python train.py --model="image inpainting model" --dataset="aerial photos of the United States (SatlasPretrain)" --horizontal_flip=true --loss="l1" --arch="unet" --widths=[48, 96, 144] --block="basic" --attention=false --shampoo_beta=0.95 --precondition_frequency=20 --max_precond_dim=512 --merge_dims=true --one_sided=false --batch_size=128 --final_lr_fraction=0.1
Rows from block 2, named by matrix and row number. Rows with one number belong to one channel. Each number is 50 + 10 x the weight over its row's rms, rounded and kept within 0 to 99. All counts start at 0. After the name is the row's rms in percent of the matrix's.
# convs0: first 3x3 conv (model.mid.0.convs.0.weight, 144x144x3x3), inputs 104-111, a 3x3 kernel for each
# convs1: second 3x3 conv (model.mid.0.convs.1.weight, 144x144x3x3, transposed), outputs 104-111, a 3x3 kernel for each
convs0.48 107:54 48 42 48 54 56 40 46 59 44 49 47 45 33 66 49 53 53 42 48 36 61 60 49 46 56 60 49 46 44 64 49 44 44 46 57 48 73 51 53 44 63 55 42 45 46 40 49 59 56 49 49 51 52 46 43 54 52 54 59 31 67 41 43 55 39 46 17 59 40 47 14
convs1.48 106:43 52 38 42 63 40 40 44 45 51 42 45 39 59 43 47 58 37 47 56 51 60 23 60 56 54 49 45 38 52 62 49 55 57 57 26 49 49 41 53 58 21 43 40 46 42 37 65 42 57 56 47 54 91 57 45 39 44 56 34 45 28 25 50 55 72 50 42 53 47 32 27
convs0.49 107:50 42 42 41 49 39 49 49 68 54 69 33 49 51 36 43 35 45 49 35 49 51 30 59 48 42 41 62 51 53 51 50 37 55 31 43 55 59 59 48 57 45 31 52 49 52 44 59 55 69 55 57 47 45 55 56 53 39 46 63 57 14 45 60 33 45 56 66 52 35 48 49
convs1.49 105:51 44 52 40 56 63 65 70 64 40 40 52 36 62 50 54 47 41 47 40 45 53 41 53 48 28 57 46 62 54 59 41 47 24 57 43 53 34 56 37 58 57 62 36 57 49 46 45 51 45 42 68 53 38 59 61 42 39 62 41 58 41 44 49 47 46 40 59 55 68 59 58
convs0.50 099:40 53 57 55 44 55 24 52 68 57 50 42 51 44 46 51 66 42 51 34 60 34 41 54 38 56 58 58 56 40 46 51 47 43 37 51 52 47 49 57 56 49 45 54 58 65 56 52 40 52 62 69 69 32 36 72 48 50 65 44 63 38 49 61 42 59 52 64 42 50 60 46
convs1.50 092:52 57 53 52 50 53 47 46 56 52 55 77 46 42 60 49 52 62 36 45 53 67 53 76 58 51 60 50 42 38 45 58 60 49 66 41 44 42 54 65 38 68 44 44 50 71 52 51 49 52 47 52 37 52 48 38 51 53 47 37 57 42 67 52 32 45 57 44 46 59 63 41
convs0.51 088:49 35 49 52 50 48 40 57 45 48 42 41 55 57 55 47 47 50 59 42 33 60 35 42 51 25 36 56 66 40 46 59 50 49 37 58 49 46 40 49 57 47 46 50 64 59 39 52 38 52 41 68 54 70 40 58 47 50 37 39 43 55 40 78 41 47 48 48 38 40 47 38
convs1.51 093:48 50 42 52 54 50 43 65 56 51 60 51 34 41 44 62 61 57 76 42 40 34 56 29 37 42 27 42 40 46 44 64 49 31 46 40 44 38 56 67 46 63 59 57 51 43 43 34 55 67 48 59 68 52 56 47 55 57 46 42 31 42 45 60 33 43 53 56 49 48 64 42
convs0.52 099:54 49 51 55 50 56 52 46 59 60 52 60 61 42 38 55 50 50 41 54 62 58 52 31 53 53 49 51 48 51 55 25 50 29 52 43 52 58 53 56 47 50 51 49 52 16 65 49 55 57 57 57 51 59 49 32 69 57 38 59 49 71 44 40 52 44 38 58 55 57 52 59
convs1.52 098:58 54 60 44 60 56 50 42 51 49 51 62 59 39 54 39 50 54 49 46 32 58 45 27 37 39 59 67 52 50 49 44 50 34 71 52 46 74 44 49 53 41 68 55 56 37 45 38 48 53 48 48 55 64 40 38 47 36 62 35 27 54 53 45 45 33 38 51 49 43 59 49
convs0.53 088:59 49 28 55 59 44 61 51 63 34 49 40 33 55 52 48 48 51 41 53 58 53 49 60 37 30 41 67 58 50 61 43 40 57 64 39 57 53 35 44 45 45 58 57 29 65 47 54 44 56 61 41 32 36 26 51 51 48 67 42 38 57 44 38 58 67 56 44 57 43 40 42
convs1.53 094:47 65 54 66 47 58 49 42 50 44 44 49 75 57 49 29 44 66 69 64 65 20 50 70 61 51 48 55 58 52 52 42 43 49 39 67 54 53 52 49 32 46 71 40 55 51 61 57 50 46 71 55 62 58 53 51 68 66 57 70 79 57 70 60 61 55 59 49 44 47 51 46
convs0.54 097:55 47 41 53 66 45 63 32 41 31 47 36 48 54 31 66 44 33 34 72 54 39 31 60 50 35 76 47 53 44 53 64 41 46 56 52 55 45 67 34 49 65 45 50 47 46 27 55 44 56 39 67 59 43 50 52 39 59 47 67 64 41 27 34 52 32 61 54 48 46 55 53
convs1.54 096:48 70 44 51 40 50 69 38 52 62 44 40 46 48 59 48 54 47 40 48 54 49 44 31 70 61 43 56 62 46 54 54 39 47 33 59 26 47 40 52 41 36 36 49 63 47 44 45 44 65 39 64 57 63 63 56 56 51 47 49 57 44 35 22 50 45 49 48 42 43 63 47
convs0.55 098:55 52 52 58 42 35 37 34 42 48 54 55 45 46 43 44 64 39 54 55 59 44 41 46 57 49 29 50 40 58 49 51 43 61 41 53 59 47 63 46 36 58 58 56 54 56 48 44 31 66 57 49 34 68 43 55 53 30 55 42 54 52 33 53 28 68 15 64 56 48 78 69
convs1.55 098:47 49 53 45 58 62 61 37 30 50 45 43 41 54 55 41 56 48 62 59 53 55 34 55 48 23 28 60 49 48 47 32 52 41 56 56 39 48 54 50 48 45 43 53 55 53 50 46 50 49 53 33 58 38 58 53 37 51 46 50 52 59 40 33 44 47 46 53 65 24 79 55
convs0.56 098:47 51 53 38 49 42 44 45 64 50 47 45 41 53 29 48 47 38 46 37 59 58 55 30 50 68 49 52 56 48 50 47 57 56 48 39 45 54 67 31 52 51 55 27 47 46 59 53 57 42 33 68 64 62 54 82 40 37 52 56 47 40 51 67 42 45 57 29 53 41 53 76
convs1.56 098:38 54 52 59 41 47 38 51 58 46 38 39 72 37 38 30 61 40 29 35 46 60 33 64 36 55 43 54 31 49 40 55 71 50 39 34 51 69 46 45 38 49 39 69 65 50 55 40 45 54 52 47 30 59 52 46 54 42 43 57 59 46 57 68 45 38 44 37 53 42 45 43
convs0.57 102:41 46 42 55 55 58 51 25 50 49 28 73 50 42 52 63 35 50 53 43 45 50 39 43 56 59 55 56 47 57 45 54 56 49 54 50 34 50 54 43 44 55 50 51 47 44 80 56 40 29 69 47 59 44 60 41 60 65 47 40 58 58 62 56 54 64 48 43 52 55 54 52
convs1.57 097:55 53 62 49 31 62 52 61 44 46 53 45 63 51 44 42 55 39 56 55 56 52 52 46 52 73 41 59 61 34 48 36 49 65 43 43 61 73 45 58 62 43 42 63 50 43 38 42 40 50 54 32 42 46 56 35 55 59 39 36 54 77 43 50 68 48 43 45 53 47 55 57
convs0.58 098:44 38 50 52 48 37 34 50 57 47 52 32 48 49 60 28 42 60 43 57 38 50 57 50 44 45 60 45 49 39 67 47 41 47 73 50 46 43 52 36 62 60 67 46 55 54 39 38 38 46 49 48 51 57 47 59 41 51 53 42 52 44 47 35 42 66 64 45 38 83 42 44
convs1.58 098:46 49 35 51 58 62 48 55 49 42 58 40 50 60 46 51 46 41 71 42 61 44 46 55 52 42 45 47 51 55 53 71 34 57 62 42 61 38 39 48 52 40 45 70 62 53 55 33 51 40 58 63 63 49 51 53 50 47 69 47 61 28 61 66 34 46 59 62 43 42 42 43
convs0.59 113:49 51 41 47 36 52 41 63 59 64 37 54 49 55 66 43 55 43 38 59 46 45 60 48 43 44 54 58 42 53 42 47 39 46 58 56 45 43 54 64 28 53 56 66 58 45 48 42 52 36 50 33 53 60 50 48 59 52 57 51 56 47 38 51 49 66 49 58 67 44 38 40
convs1.59 108:51 42 35 56 64 45 54 64 52 72 53 65 54 50 42 78 61 51 49 39 41 50 55 66 57 38 40 46 45 26 49 37 40 54 46 50 41 34 57 41 54 43 36 47 67 39 54 59 46 35 70 57 45 61 57 75 47 52 41 58 43 39 29 41 56 54 41 45 40 54 52 37
convs0.60 113:54 70 50 48 37 31 50 54 51 48 48 45 54 44 58 58 58 57 59 34 58 56 41 57 56 60 32 55 56 44 47 55 30 54 56 52 51 41 39 63 49 34 47 59 50 45 56 48 47 56 54 50 47 34 42 45 45 63 40 58 44 53 42 48 37 32 45 55 44 59 40 45
convs1.60 114:50 39 34 49 56 48 48 45 51 71 43 43 42 59 82 49 52 45 41 41 37 54 61 43 46 39 46 47 37 47 52 54 48 54 43 61 32 35 77 65 48 58 58 53 27 42 51 46 49 44 84 47 51 60 42 46 46 51 45 59 37 70 61 54 32 35 60 45 60 60 38 53
convs0.61 099:40 58 37 67 42 56 45 48 68 53 38 40 64 45 30 52 65 64 41 47 59 35 42 32 36 46 37 57 71 55 46 49 56 51 49 44 57 41 43 32 58 52 49 39 64 43 61 57 39 54 45 60 47 46 44 59 50 49 62 38 46 55 46 53 42 53 42 50 46 41 39 37
convs1.61 101:53 61 63 44 38 54 60 57 75 40 28 36 58 60 38 50 55 53 35 71 46 42 57 45 88 36 42 68 42 44 69 60 51 43 42 68 25 44 41 43 45 62 39 54 51 58 52 46 47 50 44 54 45 67 33 52 44 41 45 41 51 45 33 60 47 56 54 52 44 57 51 51
convs0.62 100:63 58 50 54 74 62 43 39 63 47 52 44 29 41 46 37 58 46 42 50 49 51 39 42 40 57 46 56 35 49 35 52 54 53 44 51 56 49 60 57 42 43 43 56 60 59 62 35 36 65 45 49 46 33 47 45 58 52 48 48 35 54 45 47 40 43 19 63 43 53 48 39
convs1.62 102:55 46 68 37 25 46 52 41 50 43 47 53 57 46 53 18 47 46 41 49 63 32 52 55 51 40 37 46 55 53 49 41 51 48 45 52 28 49 56 37 54 54 38 38 48 55 62 49 37 49 48 73 34 42 31 52 38 56 56 46 32 42 57 66 30 80 58 57 35 35 46 48
convs0.63 091:43 43 42 61 57 34 77 46 37 51 41 32 49 55 41 72 49 62 56 53 38 44 56 51 53 46 48 47 59 45 39 44 39 46 54 52 50 22 28 36 25 46 34 51 40 54 57 58 47 47 47 54 58 60 38 48 49 38 57 50 53 57 54 53 65 45 51 48 45 48 54 66
convs1.63 099:60 60 63 48 41 57 47 62 59 61 54 34 59 60 65 62 43 38 55 30 00 34 52 54 49 50 47 38 59 52 52 55 51 47 46 51 57 38 66 42 60 67 55 49 71 43 47 42 44 41 46 54 48 36 52 56 29 72 39 53 60 45 47 41 40 56 50 56 50 64 55 32
convs0.64 101:38 47 43 57 54 39 42 47 45 32 39 30 46 45 35 51 41 41 47 60 74 50 51 49 46 35 42 40 44 34 65 57 46 66 35 63 46 53 51 24 49 47 56 43 64 30 46 54 40 55 44 42 41 64 52 50 40 53 64 48 60 56 40 53 52 52 56 48 48 33 60 34
convs1.64 099:51 66 66 59 46 56 49 54 52 58 55 63 42 39 29 55 48 38 66 50 58 58 45 40 53 61 49 30 49 49 55 74 41 47 48 56 58 44 45 55 40 45 32 32 55 56 45 55 59 48 43 54 52 47 45 41 22 51 47 40 35 55 34 51 49 48 42 54 44 45 44 27
convs0.65 094:46 38 60 40 58 47 54 50 39 47 40 46 49 54 61 74 51 37 37 40 42 62 42 54 56 28 21 53 60 66 41 53 45 40 31 52 49 52 21 50 50 39 52 47 35 43 37 40 57 47 42 41 39 47 47 51 52 54 48 48 37 60 53 42 40 47 43 39 66 48 52 52
convs1.65 095:36 55 54 59 37 52 29 50 45 35 41 45 35 67 60 57 64 49 48 68 66 41 33 27 62 59 54 43 43 50 55 48 50 34 57 45 48 53 48 45 54 52 44 40 49 69 72 53 66 59 52 31 63 40 29 37 41 53 60 48 20 44 45 34 54 50 54 48 66 63 52 51
convs0.66 091:32 64 47 52 24 37 40 56 42 44 65 44 39 62 41 38 44 45 51 50 62 56 30 43 47 47 53 59 56 52 49 61 54 31 60 41 40 64 43 31 60 61 42 52 57 64 59 66 53 36 56 53 55 37 49 65 50 46 53 52 46 42 58 48 31 63 46 53 45 55 46 59
convs1.66 093:49 49 44 42 70 48 76 51 53 68 64 55 47 51 49 48 50 60 50 55 47 71 63 50 50 38 46 60 47 49 59 75 45 38 53 46 38 44 58 33 30 67 82 40 69 50 54 58 41 52 52 51 42 61 43 46 44 78 50 36 83 53 41 44 49 53 31 48 58 50 35 51
convs0.67 110:52 44 65 42 40 69 40 45 45 47 55 56 56 58 61 55 33 46 52 60 46 43 63 48 59 55 62 39 52 51 42 32 66 53 65 55 49 55 28 64 45 50 50 38 61 33 64 43 42 56 33 55 39 54 57 48 46 60 47 45 44 56 47 45 48 57 34 37 30 55 50 51
convs1.67 107:60 54 48 44 41 61 49 67 36 34 59 55 59 40 52 50 55 66 38 27 44 65 55 61 47 66 54 53 50 40 47 52 42 56 49 55 43 46 38 50 56 28 50 72 46 55 41 45 47 41 33 46 58 85 32 37 43 48 40 37 42 47 34 42 53 50 53 57 72 59 30 50
convs0.68 102:41 58 38 30 56 44 58 69 55 41 50 43 42 40 57 47 41 56 57 50 53 41 36 62 57 63 57 66 71 28 58 41 51 58 74 52 55 46 49 54 59 30 55 55 43 45 46 52 42 45 57 40 51 44 60 67 40 35 51 55 43 71 48 76 58 49 41 26 68 62 34 48
convs1.68 105:62 33 45 45 62 49 61 52 36 44 51 48 33 52 52 59 38 52 54 29 43 46 51 53 53 46 57 36 49 32 38 41 30 32 38 64 54 44 61 33 52 56 55 55 49 48 66 34 45 68 37 49 41 48 78 54 62 69 43 46 66 51 49 50 38 58 28 50 57 59 42 52
convs0.69 082:49 42 63 35 65 33 57 25 54 48 42 73 48 36 47 47 52 51 43 55 47 62 35 66 45 66 44 47 48 48 58 57 47 58 36 39 48 65 40 43 49 45 38 46 53 58 53 50 55 50 56 55 54 54 46 41 62 52 47 66 45 53 43 37 47 41 43 44 50 33 44 44
convs1.69 086:44 68 57 59 49 52 59 55 51 65 59 46 32 62 49 54 48 51 52 56 45 67 55 47 50 35 46 56 61 33 61 49 47 54 57 49 43 51 52 34 64 57 53 47 48 67 60 38 47 51 54 42 45 73 35 61 44 42 31 37 49 49 33 59 59 53 37 53 48 59 62 63
convs0.70 096:52 64 52 48 52 37 34 48 44 32 39 41 32 50 48 34 43 51 56 47 53 56 45 29 56 60 38 45 48 42 65 53 49 23 50 53 34 46 44 58 57 45 48 50 49 44 53 44 37 49 39 61 30 60 54 51 41 60 40 52 59 25 48 35 48 49 51 64 48 72 54 67
convs1.70 098:33 52 44 43 50 40 54 39 39 40 57 47 61 56 56 70 50 59 49 37 58 54 54 35 54 36 49 47 58 37 41 50 57 53 57 45 61 57 53 53 38 42 52 63 52 29 51 45 49 54 52 42 39 56 48 55 50 49 53 32 50 61 48 43 36 41 69 57 43 42 55 54
convs0.71 105:34 41 46 36 54 40 53 31 39 62 47 59 53 52 36 54 28 49 38 50 43 61 46 66 57 54 46 39 50 43 32 58 43 54 54 42 54 63 36 56 39 52 55 56 49 48 50 39 62 47 46 28 45 60 47 44 59 45 59 38 45 50 36 34 42 32 34 45 54 51 28 36
convs1.71 105:64 65 41 56 36 44 42 66 62 45 50 28 48 48 62 35 46 50 67 54 50 48 57 47 58 47 53 41 61 60 66 50 46 50 46 56 41 21 45 44 41 46 61 42 53 66 56 40 55 58 31 58 49 63 37 45 42 54 41 40 59 53 27 31 48 19 29 44 51 57 45 53
convs0.72 083:43 42 53 64 43 60 44 28 43 50 49 57 51 37 59 61 65 44 44 53 60 52 47 67 55 47 35 49 53 51 45 55 58 55 44 46 39 45 63 46 50 39 52 47 52 42 61 60 31 50 46 43 54 76 52 37 49 41 39 50 53 60 71 46 38 60 50 48 63 42 41 42
convs1.72 082:53 47 54 51 45 29 61 52 66 51 55 65 55 52 60 61 53 47 59 66 51 68 58 57 23 63 44 44 36 49 54 44 66 50 49 53 74 52 40 56 60 50 56 56 62 53 50 49 57 40 36 43 66 60 56 47 60 62 37 64 34 42 46 49 52 61 49 57 35 52 48 46
convs0.73 105:53 44 65 42 52 53 35 46 60 48 43 58 54 51 58 44 50 53 40 50 44 44 54 51 49 48 49 66 37 46 53 41 48 52 38 45 48 67 43 56 66 44 52 38 52 71 58 64 45 66 50 53 65 32 50 43 54 46 47 53 49 71 51 39 57 43 44 63 42 54 50 45
convs1.73 105:55 53 62 50 51 56 55 47 55 52 43 59 39 51 53 47 55 49 47 64 32 41 49 43 56 52 56 63 60 50 52 48 41 48 57 51 55 55 44 41 58 49 50 45 51 45 61 35 45 59 34 48 57 66 47 58 58 53 44 45 50 54 44 45 48 44 55 41 51 43 56 58
convs0.74 110:59 50 51 47 35 42 61 31 40 49 49 42 45 48 53 65 18 56 41 64 45 60 31 47 41 58 37 50 47 40 48 64 63 52 82 46 44 51 35 43 29 44 49 48 53 60 48 46 42 62 45 50 50 58 50 61 48 45 51 59 55 35 44 42 49 52 55 50 47 41 49 39
convs1.74 106:45 36 44 44 55 56 54 80 42 53 44 46 49 55 45 59 49 42 44 52 58 50 55 55 52 59 47 56 41 54 67 55 41 46 52 38 46 42 53 53 54 58 59 49 43 65 31 57 56 52 34 59 56 66 46 49 59 48 53 62 42 46 47 59 46 51 48 36 58 38 34 42
convs0.75 113:52 52 43 39 32 40 27 51 48 52 54 55 50 64 71 53 56 51 59 44 47 58 67 40 52 58 47 53 37 46 51 28 41 46 61 19 46 40 47 54 55 56 60 53 45 53 44 44 51 39 64 36 74 36 33 45 57 65 58 52 47 49 60 62 49 57 47 40 77 52 39 62
convs1.75 113:51 47 42 54 43 68 54 49 41 52 63 55 42 50 50 50 53 40 68 44 47 44 49 40 47 71 51 55 32 50 57 60 46 51 46 50 52 42 53 47 64 37 51 34 67 59 63 45 51 53 45 60 45 74 49 61 47 45 36 52 53 44 66 56 40 49 38 56 55 41 58 30
convs0.76 117:57 53 50 33 68 46 64 49 54 49 50 62 54 48 48 59 40 48 42 47 48 57 62 45 36 43 57 56 32 45 40 52 52 29 65 50 43 47 54 54 33 54 49 44 68 48 66 39 43 42 51 58 75 55 53 39 52 51 46 60 59 69 37 52 52 46 48 51 44 59 54 30
convs1.76 111:46 39 35 45 51 48 49 36 40 58 48 38 56 48 61 36 37 55 73 42 39 49 35 56 62 65 63 38 42 43 52 45 57 61 54 50 50 45 53 47 68 44 36 52 49 38 49 54 65 57 36 48 37 43 43 47 44 44 32 41 69 52 56 47 35 51 52 47 52 56 58 43
convs0.77 099:47 55 38 46 56 48 64 48 44 51 40 37 46 56 41 67 54 59 51 40 37 61 46 59 40 42 55 43 45 59 38 60 45 61 54 40 56 59 63 48 54 59 62 39 31 47 23 55 68 43 54 55 58 44 43 61 34 61 59 43 45 52 54 40 52 42 44 42 61 47 42 45
convs1.77 099:50 61 55 49 50 51 47 48 41 36 50 45 73 40 45 56 54 57 44 51 69 60 53 43 53 54 42 50 41 45 52 34 44 48 58 46 65 45 34 51 59 47 43 39 36 53 36 46 53 40 50 48 65 46 54 48 35 48 49 43 55 30 52 45 46 26 42 66 45 39 43 44
convs0.78 106:43 42 51 63 66 42 32 50 51 45 50 35 59 59 47 34 35 55 40 45 44 39 46 52 65 38 35 46 52 62 40 62 58 42 63 45 65 61 55 49 66 57 61 48 60 57 47 37 36 73 41 46 59 39 61 56 39 32 55 45 44 70 31 32 56 31 42 44 58 51 49 31
convs1.78 106:60 57 50 62 53 47 71 51 56 42 46 61 41 50 45 56 58 57 62 70 58 39 55 62 35 33 60 50 45 39 47 45 55 71 43 47 49 53 41 68 42 42 51 38 50 47 53 52 43 40 54 59 42 47 69 48 54 43 52 65 66 34 40 45 42 60 50 48 34 48 61 38
convs0.79 117:49 41 64 41 71 39 58 44 47 40 42 55 49 36 57 58 45 45 42 53 51 38 50 47 54 45 49 50 42 63 55 73 47 59 57 54 57 61 45 59 49 43 33 42 41 61 61 57 62 50 43 57 42 51 36 61 43 47 40 34 42 43 41 59 42 35 56 41 59 57 68 55
convs1.79 106:51 50 42 54 43 38 50 45 40 45 52 65 58 45 41 56 38 72 53 51 33 80 49 38 53 59 62 46 60 47 48 35 51 59 48 32 36 50 61 51 36 51 56 51 29 45 51 32 56 31 32 55 46 58 56 43 52 53 58 71 54 41 72 50 52 42 49 59 60 60 33 52
convs0.80 101:60 55 37 59 55 46 29 59 47 38 40 42 55 48 40 38 53 68 50 45 53 65 40 52 62 56 50 49 62 44 80 47 66 69 54 38 66 55 47 41 28 49 63 44 46 63 50 54 57 54 42 51 42 45 47 44 44 55 42 57 51 50 53 46 36 53 41 38 58 45 31 66
convs1.80 099:56 61 66 51 53 50 47 23 62 53 59 63 43 33 54 47 38 26 55 46 67 49 53 53 40 57 52 58 34 75 32 70 50 62 41 45 42 56 44 39 42 48 36 58 51 36 50 64 54 60 61 43 46 29 50 45 67 36 55 42 44 49 44 31 68 27 63 52 57 56 46 67
convs0.81 093:50 51 35 58 51 36 40 41 52 47 63 41 47 36 42 48 53 49 41 53 43 53 72 50 70 59 67 40 49 63 40 37 50 57 56 47 47 33 41 58 42 39 64 57 38 38 38 59 60 43 42 71 51 54 47 28 59 58 48 41 64 54 60 42 60 53 47 35 64 62 43 58
convs1.81 092:62 53 40 66 48 39 42 42 55 41 59 58 50 51 45 48 43 54 40 53 32 61 59 49 54 64 47 33 33 55 63 67 45 65 55 37 52 50 50 61 56 40 71 59 58 45 54 45 43 50 43 57 60 44 64 59 45 61 56 46 50 55 53 55 54 51 52 45 65 40 47 41
convs0.82 091:57 40 44 49 45 45 54 56 63 52 38 32 57 50 34 35 55 48 47 43 38 53 56 33 45 76 40 46 36 59 37 45 27 45 48 52 50 42 48 62 62 35 55 74 45 34 48 46 54 57 55 43 46 45 53 50 43 45 54 54 63 60 48 48 54 54 45 39 52 52 46 57
convs1.82 091:59 41 61 36 57 55 66 39 52 27 56 41 67 58 48 85 67 66 29 29 39 56 55 57 51 42 29 44 54 54 53 49 54 58 36 50 44 50 41 25 26 67 42 67 60 64 44 45 43 48 43 43 55 45 53 52 66 60 43 57 75 42 44 62 47 41 63 58 36 61 64 45
convs0.83 100:44 70 52 85 53 33 75 22 61 39 43 52 52 54 42 69 43 58 54 54 34 58 46 58 41 42 47 75 72 50 51 60 57 55 45 45 70 44 55 44 45 44 43 41 50 53 47 64 53 62 62 65 44 41 67 41 52 47 53 63 51 48 29 47 41 53 42 58 58 48 55 48
convs1.83 106:50 67 37 59 44 34 56 34 49 30 57 59 47 55 50 58 51 35 33 46 59 61 41 59 83 46 52 45 53 53 31 57 47 61 40 61 48 47 50 49 57 48 51 38 43 43 43 47 52 48 48 57 43 54 47 49 61 53 56 43 58 58 44 53 63 53 45 52 47 31 50 55
convs0.84 105:52 55 59 34 46 64 61 43 42 56 46 44 40 36 67 49 46 46 51 64 44 47 41 55 44 38 58 45 61 52 54 70 54 34 57 53 37 52 50 60 30 52 64 68 41 61 52 50 57 55 31 41 51 51 46 58 44 50 56 50 45 46 43 53 50 53 46 46 32 47 56 44
convs1.84 102:51 23 71 45 57 51 81 41 38 62 71 71 43 47 46 37 33 56 54 59 65 36 62 27 51 70 54 46 46 43 41 50 56 64 54 51 57 68 53 43 52 44 42 46 48 37 38 56 45 25 44 50 49 34 37 42 56 65 40 30 54 61 53 58 52 40 37 67 41 42 59 26
convs0.85 110:45 47 35 43 31 46 40 45 46 44 44 41 47 42 52 43 64 49 57 47 55 50 50 59 57 46 40 46 55 74 51 40 49 52 56 45 45 37 44 50 63 43 43 66 42 35 60 51 34 67 44 56 41 44 53 53 44 38 47 47 45 65 32 45 64 42 70 43 60 59 57 66
convs1.85 112:50 40 38 31 66 48 45 43 49 38 54 49 64 45 59 47 51 55 56 54 53 39 57 50 38 42 50 44 54 42 57 44 69 45 41 57 53 67 67 53 43 44 77 64 59 39 53 38 40 43 43 44 43 34 39 47 58 55 54 64 56 51 59 68 41 46 52 57 35 40 47 52
convs0.86 091:56 43 44 42 57 58 50 35 47 47 54 66 59 58 43 46 37 67 57 50 48 61 48 44 36 66 65 49 44 38 52 38 60 54 46 64 43 27 51 50 60 44 56 51 37 39 48 46 51 54 49 36 55 55 65 44 41 46 65 59 42 43 50 41 53 52 37 53 38 39 38 40
convs1.86 093:61 62 55 49 46 49 58 52 60 39 57 61 70 41 64 40 46 65 33 51 50 73 59 39 30 19 60 39 43 65 71 38 25 50 68 58 56 56 51 51 54 45 51 60 60 78 59 55 41 55 42 69 45 55 47 52 54 52 37 63 59 61 59 36 47 58 53 40 51 68 23 53
convs0.87 100:45 38 34 59 45 43 46 59 47 50 57 49 48 36 54 48 59 51 54 38 43 49 43 37 58 46 43 50 54 37 61 24 47 36 47 47 55 53 46 52 45 61 28 55 59 46 60 39 44 39 58 42 58 46 59 63 47 50 46 54 55 65 36 45 33 51 55 49 53 43 45 43
convs1.87 099:60 55 53 56 47 47 69 64 51 71 41 36 36 59 47 43 38 49 58 33 55 55 77 57 52 50 63 67 53 40 30 57 40 58 51 60 45 44 53 44 58 47 46 26 28 58 42 60 57 68 57 46 30 78 51 54 57 54 52 44 44 53 49 55 57 48 43 37 53 50 59 64
convs0.88 115:53 45 61 40 37 41 57 59 53 56 56 67 45 53 65 53 47 52 49 52 51 61 41 30 52 45 56 48 32 50 42 52 54 67 50 39 48 44 50 51 36 31 54 61 30 36 58 44 55 48 51 50 42 49 55 51 46 42 54 49 50 39 59 44 52 41 44 62 62 47 45 45
convs1.88 113:36 43 44 59 47 43 60 50 36 60 48 65 42 44 47 47 29 52 47 37 50 51 56 36 48 43 60 46 57 43 57 53 36 56 49 51 41 48 42 64 60 43 40 57 39 47 56 65 38 50 89 58 44 70 57 51 47 45 57 58 54 46 35 68 51 63 38 46 57 45 54 61
convs0.89 110:39 49 51 47 46 35 47 45 44 47 45 48 62 33 49 47 43 47 62 57 46 70 51 43 33 51 38 60 48 56 52 49 38 45 30 54 44 74 39 57 28 38 51 39 45 49 61 60 58 51 41 43 42 46 60 61 58 56 67 55 50 44 49 50 59 48 56 51 50 47 57 35
convs1.89 099:50 47 64 62 40 68 68 77 52 55 49 39 48 76 53 64 50 41 60 61 56 64 41 62 49 65 59 47 61 48 47 50 47 62 37 51 50 43 82 53 65 46 47 46 60 52 48 55 38 56 49 41 37 38 47 41 59 49 43 47 41 51 45 42 52 54 48 36 41 51 36 39
convs0.90 099:47 53 63 33 43 61 46 46 52 48 42 57 43 59 37 32 50 55 46 48 59 52 50 51 63 66 60 58 64 56 48 42 50 53 51 50 41 57 44 65 53 49 47 49 38 40 41 57 29 53 66 46 55 49 45 39 55 50 65 49 59 41 57 67 81 54 43 53 44 63 51 44
convs1.90 104:49 61 55 44 46 44 51 40 52 43 46 46 52 35 52 16 36 48 28 13 71 57 69 48 58 60 56 36 43 55 62 44 55 45 38 49 63 33 46 55 56 56 47 36 69 35 42 51 43 47 54 68 53 40 37 47 43 41 32 57 46 67 44 61 62 56 60 53 64 36 42 48
convs0.91 105:61 63 59 50 46 36 53 29 61 46 59 34 60 51 19 48 55 50 64 52 64 37 39 49 39 49 48 37 58 50 35 75 42 70 33 50 49 54 42 40 49 49 55 53 41 47 42 54 61 51 52 59 42 36 49 70 52 51 52 53 43 54 52 42 59 50 57 39 36 33 42 57
convs1.91 102:46 43 49 35 61 56 52 62 44 60 53 56 42 49 72 44 33 31 41 63 60 58 61 37 46 70 40 41 49 48 34 42 61 54 43 61 48 30 52 53 74 58 45 48 69 48 56 59 64 58 52 56 73 51 45 45 54 51 47 51 67 60 64 43 57 46 52 45 50 52 43 48
convs0.92 099:35 62 43 48 45 55 43 54 44 59 54 54 48 56 76 40 44 48 44 44 39 56 38 37 43 47 50 46 54 49 32 44 54 55 73 34 66 35 39 67 52 23 49 53 65 74 51 61 59 61 50 47 37 37 49 47 53 43 44 57 43 52 53 42 58 37 45 55 43 48 36 33
convs1.92 097:41 53 54 50 47 60 51 49 57 41 72 68 34 48 38 29 33 29 55 70 37 45 49 57 44 70 29 58 51 46 44 47 44 57 73 45 50 53 46 54 59 47 48 51 35 37 38 60 48 62 75 45 65 45 40 48 66 31 65 56 48 53 56 67 38 54 52 47 44 48 56 55
convs0.93 089:51 41 56 42 46 71 62 49 45 52 72 47 32 42 57 45 40 58 51 67 43 44 54 51 52 58 54 50 52 52 36 58 33 53 52 34 46 58 48 48 84 24 36 33 39 52 63 57 45 45 70 59 48 41 42 60 53 60 21 58 52 39 51 57 44 47 53 40 47 41 55 39
convs1.93 090:38 45 27 48 29 54 49 48 42 50 50 36 48 54 49 71 46 44 52 47 40 49 54 51 69 44 55 45 35 85 48 79 37 48 57 81 56 65 44 56 42 71 51 61 52 40 49 46 40 43 56 50 59 46 25 20 52 46 48 52 33 31 41 66 49 73 46 52 47 47 48 47
convs0.94 116:48 51 48 52 48 37 76 38 54 57 45 47 53 41 44 56 50 53 57 46 44 63 54 45 50 47 51 22 71 41 34 70 39 39 66 33 47 45 54 48 44 45 44 67 46 53 23 75 57 34 63 43 34 73 45 38 48 54 40 48 66 47 53 75 37 66 54 46 62 43 29 64
convs1.94 088:41 46 54 60 57 38 47 46 37 35 47 64 42 53 42 52 64 44 58 40 59 60 62 51 63 50 42 45 41 38 49 49 48 54 23 45 59 45 53 61 55 56 52 49 56 32 51 46 61 49 40 51 60 46 50 45 45 54 57 39 52 41 42 48 49 31 55 52 35 53 58 46